A small sound classifier, trained from scratch: log mel input, norm layernorm.
Rows from block 4 of a small sound classifier, named by matrix and row number. Rows with one number belong to one neuron. Each number is 128 + 32 x the weight over its row's rms, rounded and kept within 0 to 255. All counts start at 0. Numbers have three digits each. After the name is the row's rms in percent of the matrix's.
After each neuron's rows are labels from the 100 clips, of 14848, where the neuron reaches its highest value: "strongest on" is what is common among them. Only what is clearly more common there than usual is listed. The data: read English sentences (LibriTTS-R). In brackets: how many of the 100.
# fc1: MLP up (model.blocks.4.mlp.fc1.weight, 960x320), inputs 107-213
# fc2: MLP down (model.blocks.4.mlp.fc2.weight, 320x960, transposed), outputs 107-213

fc1.23 095:145102137132121149139085142075113138127128068145148149139151100148148168215133117153094158138156102071137119147140145085143159157090153158081115140108131158136169135149182158153172108085098159188183144142109128087074174076083189134125165130168147173133141135175081200132121076146130093086134139131148118123121121153145168
fc2.23 077:080122101077127086153141107123077126172096114153047100149094160091118107098102114169101109079190078152112145102157109164207129099150102122176179169096106094124099162093142146118085084153117134175074073113125118148137070141171135137173133169092188135111102099131140118109143156124119190110112160082132139131161139139149133
strongest on: voice: female (94)

fc1.278 098:099150134112161110156195152077150113108093144146120112098170076142105131217098099081134143108113169080150158088098139100192167130130086117155116113101091063172119091175157132186179130192120156180164092102141072147173180118142085133081156112080123157053157131154166169146153064192174141152092095130065132101088129128154089
fc2.278 098:131118084121060118109129139178102109111113083141111074097164135110185135145190086150179065124113138129159101160214150104126096155139156063068190161133203183112089169145119111124076157082135126107116123187134151108186098171151094047161090130127099070144108180149090035150140133136152078135127161070167118127148145145116163
strongest on: voice: male (91)

fc1.629 101:121094180103146139161130020077135116138173063098127182117176191091178132157151107105186169080122164159133138109120121092144081086126112174132129138106108113083157166160159105157175070122123132103144154118055109105134112126097088126164117133098184104125151143129112102126197167136073092100105039144131157111132174151152117
fc2.629 099:136137092179122129131118151163109175129082129162151134158168124158160086113148143120077091178157140125112127100164144112102140131111096118159130107159147117160131081136113141096067102121167108089145101120184139126090142161123095090154108120168119146156106092125110169119118125072170136171132197170120103141130145086084215
strongest on: voice: female (98)

fc1.528 097:102148080125096113136104080146150092124169132111143125104124132106202164104163142061140151114145147143100195184125118168142123205155108125145155129187144137113152108097173132132106159134108145122111166108120101138143152113107170109135105091126132110131074101145151179115062096154172136153166147125122135143065113159141128
fc2.528 104:173191169140106134079125147107105175137123174131128106120097189107057139145125090149086139140171084167140113174135111105149082072081123125106156157125122100153147129139106113129174059166189126171132063107158105117099110164114144102106128111096140188127195109127121115089180162110149161134138096132096112077126200158140107
strongest on: voice: female (95)

fc1.730 101:093133115135126156117141065191149068084091108143164088097136131109114199090126105091114094109119141123094066132151144079106100099091092085206148186117141160170173152137168111140137139194171149188126143166103156109130141122059105104165113146119130090145153175097106131134112109101159112118126091132169137123069173123133132
fc2.730 112:097105120074114067187123126118098112149125153142161111166143127069171117106155108096115089129120114150154128072082120176102137098107083147162107117136103120092137101134088118094098116089119115108163085142116066207108136104191085105108062156118123143185178100127115100110146112084132109159139128096129180092163120138123133
strongest on: voice: male (95)

fc1.306 102:104073083087113147061129182171111136106154088121128101120114066161094141178130122121154175142111116132119150176164116182147142185156128075121169151129088138158182144177022179083106205184101123115113186133156088106168169129092157134164125121072141105132084136173164141126125126132125122128072152138077176077121144119129171
fc2.306 098:127140136137104138124121070093111112118133175183120170131101163094156144052131157134160111142142102145170124107170057079128130117119152121089128145122214113115087097128112134132122088103098203137072061117069108124106073158172131128109140157169109126176174110068071089085134119082131108136142102115153125142082103145128079
strongest on: voice: male (89)