{"arch": "transformer", "model": "sound classifier", "dataset": "read English sentences (LibriTTS-R)", "train_examples": 15625, "n_mels": 80, "hop_length": 160, "input": "log_mel", "spec_augment": false, "win_length": 512, "targets": ["voice"], "num_classes": 2, "norm": "layernorm", "norm_position": "sandwich", "activation": "silu", "mlp_ratio": 3, "head_dim": 32, "fused_qkv": true, "bias": "none", "qk_norm": false, "parallel_block": false, "inner_norm": false, "subsampling": 4, "layers": 8, "width": 320, "positions": "learned", "pooling": "attention", "loss": "cross_entropy", "init": "kaiming_normal", "optimizer": "normuon", "muon_scale": "original", "lr": 0.037, "momentum": 0.95, "nesterov": false, "orthogonalizer": "newton_schulz_5", "adamw_lr_other_params": 0.00077, "grad_clip": 3.0, "steps": 9100, "batch_size": 256, "epochs": 149.1, "lr_schedule": "cosine", "final_lr_fraction": 0.1, "warmup_steps": 180, "weight_decay": 0.02, "adamw_weight_decay_other_params": 0}
Rows from block 3 of a small sound classifier, named by matrix and row number. Rows with one number belong to one neuron. Each number is 128 + 24 x the weight over its row's rms, rounded and kept within 0 to 255. All counts start at 0. After the name is the row's rms in percent of the matrix's.
After each neuron's rows are labels from the 100 clips, of 14848, where the neuron reaches its highest value: "responds to" is what is common among them; "loudest band" is the band of the loudest frequency at the time of the peak. Only what is clearly more common there than usual is listed. The data: read English sentences (LibriTTS-R).
# fc1: MLP up (model.blocks.3.mlp.fc1.weight, 960x320), inputs 0-106
# fc2: MLP down (model.blocks.3.mlp.fc2.weight, 320x960, transposed), outputs 0-106

fc1.331 100 [123 142 106  96 139 137 124 179 131 118 148 126 100 102 118 123 133 111 101 126  83 164 102 101 166  89 133 114 165 123 135 124  94 165 133  91 154 121  97 145 157 130 175  91 146 145 142 129  82 118 141  94 111  99 113 109 100 120 118 112 106 115  94 111 171 139 163 125 122 119 148 172 115 155 169 101 143 129 163 161 162 111 146 141 119 105 137 151 105 108 139 128  94 137 118 145 129 148 126 116 161 133 158 113 160 122  93]
fc2.331 097 [171 127 133 134 122 128  98 145 122 115 146 114  85 130 123 161 114 186 121 128 130  99 151 133 125 175 159 104 104 131  94 146 183 108 125 133 113 144 135  93 144 119 104 131 119 125 122 134 133 111 163 147 108 114 153  97  98 123 119 157 152 144 180 129 102 107 115 156 101 138  98 120 144 108 127 122 120 131 135 153  98 115 159 127 109 126 117  75 132 119 137 146 136 169 103 159 142 113 133 101 101 105  61  88 101 143 131]
responds to: voice: female
loudest band: 4000 to 8000 Hz

fc1.395 101 [103  76 170 133 132 117 141 151 138 151 156 159 133 114 104 113  87 126 117 131 170 124 113 139 120 170 111 122 125 112 136 166 158 162  98 124 139 135 112  76  70 143 134 114 104 117 117 160 114 135 139 182 117 122 117 103 105 174 102 133 114 140 112 136  78 143 108 122 120 141 154 100 176 145 115 143 147 109 143 131 129  92 129 142 102 146 122 145 146  84 168 108 119 133 143 142 111 161 137 122  98  88 142 144 153  78 168]
fc2.395 110 [133 153 133 108 164 103 110 141 113  91 123 166  94 153 148  77 112 108 127 173 123 113  85 112  83 184 103 132 130 129 104 108 131 106 147 168 100  82 180 149 125 149 153 108 168 150 137 124 130 132 102  89 133 143 149 117 127  86 112  85 108 140 142 174 166 174 129 105 116 125  98 124  99 155 110 132 102 121 123 120 149 128 142 111 150  95 145 134 122 125 107 174 132 118  79 116 119 159 151 133 135 156 104 113 168 158 143]
responds to: voice: male
loudest band: 250 to 500 Hz

fc1.387 093 [133 148 107 125 141 151  99 142 115 115 164 144 138 106 131 110 114 180 132 102 109 161 129  84 132 116 101 122  93 153 113 122 110 118 118 121 170 139 122 106 148 176 158 103 133 129 132 109 151 126 113 107 142  89 115 140 147 150 122 104 119 140 119  87 133 169 100 117 134  60 172 146 156 129 133 165 107 162 199 127 107 131 121  84 110 146 118 155 158 142  82  97 147 165 118 153 152 121 111 137 108 130 171 133 130 100 190]
fc2.387 094 [155 173 167 143 131 121 136 138 167 131 117 135 178 117 117 143 132 113 106 140 175  87 112  79 155 140  84 138 143 120 119 158 117 139 143 105 127  91 166 154 146  93  78 139 156 200 103 117  82 136 165 152 123 100 112 113 114 114 137 146 147 158 117 123 137 151 150 157 152 136 116 110 129 100 133  99 164 155  97 131 101 121 123 149 123 145 144 150 139  83 118 107  85  98 143  83 149  99 157 164 139 103  97 111 116 119 110]
responds to: voice: female
loudest band: 4000 to 8000 Hz

fc1.600 096 [123 134 113 132 129 115 101  81  99 132 101  77 107 104  90 126 120 112 144 140 170 177 163 169 120 135 141 128 144 138 149 144  93 115 150 107 126 156 118 133 147 133 129 101 136 126 117 138  84 101 151 143 115 104 157 133 152 125 155 109  72 135 173 122  94 142 134 121  94 155  96 127  82 188 117 146 107 142  99  84 125 133 156 114 111 151 122 128 103 153 171 140 116 125 172 125 124 126 177 125  93 116  94 153 122 101 116]
fc2.600 092 [135 173 130 160 163 190 128 117 107 128 139 113 144 125 161 216  90 155 116 103  96  93 132 165 117 155 135 105 122 140 117 154 141 160 108 154 114 158 149 133 103 136 137 129 126 132 147 124 137 103  95 152 142 107 110 108 119 136 158 118  97 142  85 165 133 157  46 166 177 182 135 169 137 118 142 119 120 112 164 173 111 115 139 117 130 111 116  88 147 125 129 119 108 102  77 164 133 112  96 114 146 124 124 120 112 105 121]
responds to: voice: female
loudest band: 500 to 1000 Hz

fc1.126 096 [127 134 136 161 150 183 176 130 124 136 178 119 128 131 122 165  97 135 147 114 131 104 128 106 136 137 131  95  83  79 107  98 176 156 124  92 155 154 157 106 129 121  84 112 112 157 137  58 114 103 139 149 102 157 134 139 122 117  99 111 124 138 149 144 149 106  99 155 109 180 108  96 120 106 106 124 143 117 112 163 132 121 133 112 133 130 110 107  97 103 117 102 126 148 148 143 156 162 189 178 135  98 127 119 112 104 128]
fc2.126 103 [121 121 129  89 116 139 143 159 137 125 118 137 148 141 138 139 127 167 147 148 110 140  76  92 121  98 123 140 144 145 170 120 118 154 143 140 147  86 113 106 133 127 142 109 129 101 148 159 146 135 118 151 130  93 153 112 150  99 176 147 114 113 100 104 132 132 125 135 145  94 113 117 124 156 142 111 114 147 101  91 129  96 124 117 131 126 132 163 183 130 115 135  90 155 121 108 138 120 111 121 179 108 145 105 119 106 171]
responds to: voice: male
loudest band: 500 to 1000 Hz

fc1.142 102 [110 119 145 102 149 116 142 169 148 118 161 172 100 109 143 108 137 109 140 112 134 141 114 162  82 123 101 159 133 108 142  83  65 109  87 111 143 103 115 132 118 136 136  87 147 136 172 169 137 129 148 139 144 139  97 120 149 187  82 113 166 151  98 105 123  87 110 158 116 165 114 151 112  96 136 122 125 164 150 156 133 121 108 107 176 121 157 138 120 124  84 110  73 146 141 155 105 126  98 132 133 139 151 168 136 146 141]
fc2.142 102 [157 137 157  88 119  93 114 167 164 154 119 107 141 148  98 110 131 176 160 132 124 136 119  93 127 118  92 143 108 173  65 129 160 123 170 129 119 114 150 103 143 115 184 132 108 150 127 127 125 140 100 173 161 106 122 167 102 132 155 127 115 147 156 114 148 144 134  99 103 146 102 167 115 154 140 142 197 130 113  91 117  92 147 143 122 139 166 128 128 198 123 150 143  87 157 120 151 180 108 142 113 131  50 135 148 136 154]
responds to: voice: female
loudest band: 250 to 500 Hz; 500 to 1000 Hz