{
  "model": "sound classifier",
  "dataset": "read English sentences (LibriTTS-R)",
  "train_examples": 15625,
  "n_mels": 80,
  "hop_length": 160,
  "input": "log_mel",
  "spec_augment": false,
  "win_length": 512,
  "targets": ["voice"],
  "num_classes": 2,
  "arch": "transformer",
  "norm": "layernorm",
  "norm_position": "sandwich",
  "activation": "silu",
  "mlp_ratio": 3,
  "head_dim": 32,
  "fused_qkv": true,
  "bias": "none",
  "qk_norm": false,
  "parallel_block": false,
  "inner_norm": false,
  "subsampling": 4,
  "layers": 8,
  "width": 320,
  "positions": "learned",
  "pooling": "attention",
  "loss": "cross_entropy",
  "init": "kaiming_normal",
  "optimizer": "normuon",
  "muon_scale": "original",
  "lr": 0.037,
  "momentum": 0.95,
  "nesterov": false,
  "orthogonalizer": "newton_schulz_5",
  "adamw_lr_other_params": 0.00077,
  "grad_clip": 3.0,
  "steps": 9100,
  "batch_size": 256,
  "epochs": 149.1,
  "lr_schedule": "cosine",
  "final_lr_fraction": 0.1,
  "warmup_steps": 180,
  "weight_decay": 0.02,
  "adamw_weight_decay_other_params": 0
}
Rows from block 2 of a small sound classifier, named by matrix and row number. Rows with one number belong to one neuron. Each number is 500 + 50 x the weight over its row's rms, rounded and kept within 0 to 999. All counts start at 0. Numbers have three digits each. After the name is the row's rms in percent of the matrix's.
After each neuron's rows are labels from the 100 clips, of 14848, where the neuron reaches its highest value: "strongest on" is what is common among them. Only what is clearly more common there than usual is listed. The data: read English sentences (LibriTTS-R). In brackets: how many of the 100.
# fc1: MLP up (model.blocks.2.mlp.fc1.weight, 960x320), inputs 0-79
# fc2: MLP down (model.blocks.2.mlp.fc2.weight, 320x960, transposed), outputs 0-79

fc1.232 098:467483536478532437546356506495590463498496531475526443476489517528457490425466459565541508519512569477500500464429430517537436530463468524546587476438500562571501449483447472491534508446563531496458580492517361517520482518527549529438482504
fc2.232 095:470519525528439543442573504553517545561453562455508448553465476453528559425485471453550629441447616487508534519534613499494540488417558476479480515538509413484488592543502498539458452519449495573472465468487503457560541505451496495409594486
strongest on: voice: male (86)

fc1.580 098:576493547617490506499522551545432436490560530465461497465406586515475493459540540456573530517513393516456469503461552515487528579404527526495536486451455423513528458470503532477469507505468528602586588489464536541502486562491489478483599525
fc2.580 104:591587531488494416515487488544458530539563462472324482517514412470527547467573415504523522555474562569538514487482423534493454519536542506449539497610500509586506545516613502475485511519588536461491543487463474582510452397546441515536507465
strongest on: voice: female (99)

fc1.693 106:564413491426489471506489489526489495482518546522525519480426559543467400394482482580415509488570462503483552517360559511611493552467454493419501537448484529501374475559501488437457438437461497459496614514485504510597514465513451517451418517
fc2.693 097:452431527470498478425603547541415586463521510498541540522466503517587525555519501454527462507589518534511464482498492532512514404520516531438509415584599533475561524439514477457479485369439538569581459531517389606509513502520492455516529459
strongest on: voice: male (98)

fc1.122 101:466462579466455512400476581570500520514407471558483520484460493529471479545568496511497464591551603487492505502554553469400524491563508432527442452553557506557517450564529492500502499562482439409483549469490509492428528580494451496452492542
fc2.122 096:494559504532482506485523421424387537489461537367472463489429492545564546418481408534488481521372534454465402551379501526543517513524437454525484570600575458545512496440512374458454529481598570437466517542503633477506498547465465498463483473
strongest on: voice: male (81)

fc1.748 107:552473533535526405462556505377455539530498521457511467639521510507510434526540589473418380538446492498563477452453569466605472493429488506563537454535637441495469569428448520527507578577524499443485455620497444525512500529505466501503509594
fc2.748 106:448403567382593573494519494475429439437504455539574505428580448506567465485405571490416507485477536513522484493622498509489521523500498481392498590457375528610480530482489476475612459518595462491496514443429541525380459492576488469477499413
strongest on: voice: male (76)

fc1.159 112:585475517515438488403480490481507502442466561447530424601451492484556570577445573555530320475501550526445459604523423554551549453527516518516426432480521528526515521446536502490438527487595526549618546478481546380537446499560503538448454516
fc2.159 108:543512437475451554501525469463542439518509490463460585457509499433458434493674497580527469522486587488406396491417556468444529520490381440514565595540531459512442471442487534464533487516425456620470497444562493510418474476502497485490431474
strongest on: voice: female (99)

fc1.385 094:468577467463453443475407490454478421477590487449575477403476496554502608517592495497537469439565548509460475570468473403533531498512554532466481508491612499516558513469541481503437485568561488556535479469438531512488532425529537442418466459
fc2.385 098:526480496440407531627535518553542561449403518432464587545447422409499524535508488542568558460481564496507536544452434549522511481557441513489532515471480463545512527462477501510454488437467528465435454521569635555387411526525533520529503453
strongest on: voice: female (99)

fc1.516 101:485464568545583530627516525496429462615525529464427474528552494475522467536485468515502588616485516486491385515453545486452525532516500479465470559424452497508543487524551531437551533452435477487476541489513544527463509479541512487441369514
fc2.516 110:466496460405414526547486569592487566486500492517481562460621525488572532503558485465391518499512482513517494538501632548481454511585517571534583568500421470534439475506464475517499557551540513511373567460484499468497528495571508460485483469
strongest on: voice: male (99)

fc1.546 101:483504456529470529473470468543479490424529614489629593443564498427521593510529479429543538503556495570556484579591465396541418452602546490443467511491518436635535455427584441498608513521484531586530453529493520462496421515428496531443514457
fc2.546 106:493459510461513459503493593595452545583456434535374455596455534508361538531483516508447444521491475418508529525468489495474499477487512561524519535548540523460457480474527481495557493534545466517462540480487569607468508555601477549567377577
strongest on: voice: male (99)

fc1.541 100:517530582470499561528543395581525625546500483445459562487503507515538456506495440587461479581469488442546454445436530565516498412513505516471521506502499546422561480480541522518450534533495531556561528533474458548460498382561500487455435462
fc2.541 094:629548428508497512557557570503426518542525509447491545437510511514528524440510481437445583468426475457410479459490537446532516484549545499454465498473423550562362588555450606556586539502503392485459517465490556487489485540490555489494526505
strongest on: voice: male (97)

fc1.369 104:595434542498554495538560473537532499466534505516483440484505523411482459521559443460514541433430542447514473492561512470535508443459543480535521623458504486455409532614503499502422437456516463489481475629482495490418468542503508495501456521
fc2.369 109:424579476507499453551481448487492494508517531528466466460496553415564491428428476448455475547471499472518481523540476489395491535489474494397465422462501471484550469465497519516533458495472561541557434441463485480527546492481573484547469516
strongest on: voice: female (100)

fc1.265 097:453555485524460562463436560442568448501458480461482521572494552493574580499460541437546452477463406522381540458556568504437440516469414416560491568392481402548556498506557500434611475606523514541497422508499480559475490408558426456504322474
fc2.265 101:544447530491608452553549509474476484508473512519467544465446433477496474407565494569498582478532473544576519520503502546493530485620454591490500452512428482471477531444441492455433378500464484465419551487529553474550531451524545498540502556
strongest on: voice: male (87)

fc1.356 108:428543530505418534495500462529457517587437493380483526485530541509573487543379548433546465456532538557561512550505538400543385529504415479527485483480506526489546528481488525508562494601507508537556421477499509608523527416426560464420389493
fc2.356 109:500473519573587476465524533518562528429480572500498484480503536467540451470432578530495536526522589362501526515435440560536553499506466478477596460613557527491402489413456534453473494490576462420453579552414467493555503466488409513477593515
strongest on: voice: male (87)

fc1.503 106:399537499507468470486512458540451594550517554407489471489581483564486486529487526548487467596486505430456575537552458426451446592496440482499533538572470476461451457486494446494474472480596557593551565491547583453607410506366466448406422554
fc2.503 115:559412507472543552472546494500533487478473537521510515528514496480519470569444464493546592459432501565460457489496404604455425509467480546465456442494562531525502495498493600499454521544510465510439519470415416574448541473498482451527483514
strongest on: voice: male (89)

fc1.196 098:475367513455431548468559439543530545437543446419519505520553512477495564526516516516463518500522605554466503471452484453502528478548476479467543502579585459530589541447488504411514484482467488486494559540433590420498597601510542452564515511
fc2.196 085:503530472598555535460479479458354570530522493519476492444438548487582496492506349453513439468527478503499535532540493448559486520460531459505532463515567506522449577536510550526385559540498537537514496547373483509500535503427464579528458545
strongest on: voice: male (86)

fc1.256 104:472471537471531492456464472560538378512427484604502550487438447425512574464532521463527572428511370483513392543418523538499426460474527489484481464475426616428465515520563525515585510547517487478538534410540453516536452569523564517545484508
fc2.256 111:451493486510560491536441550547399535487576436435400556465512519527544483521560377507450505589582598500536505502521473460556576438513521422607539521568538435498631439444426463430431514479536490505488470523489491493528591414510474506506490543
strongest on: voice: male (94)

fc1.627 098:487526470553500589526489511455561420492522544506481517498496478459533505490501506579559485486507535483522591438456524498528463530554437511488555418481553486522483457486481622459440574460586526479486516489504472511554528511538535446490525602
fc2.627 090:411442455481488518480493535458468499551482378566520450500537482501507470576600415440480475495469488560558490495524478507500552494437481491417443529519436602532600529574517473468529500620435515495429493461576392478456462600477505460546452611
strongest on: voice: male (95)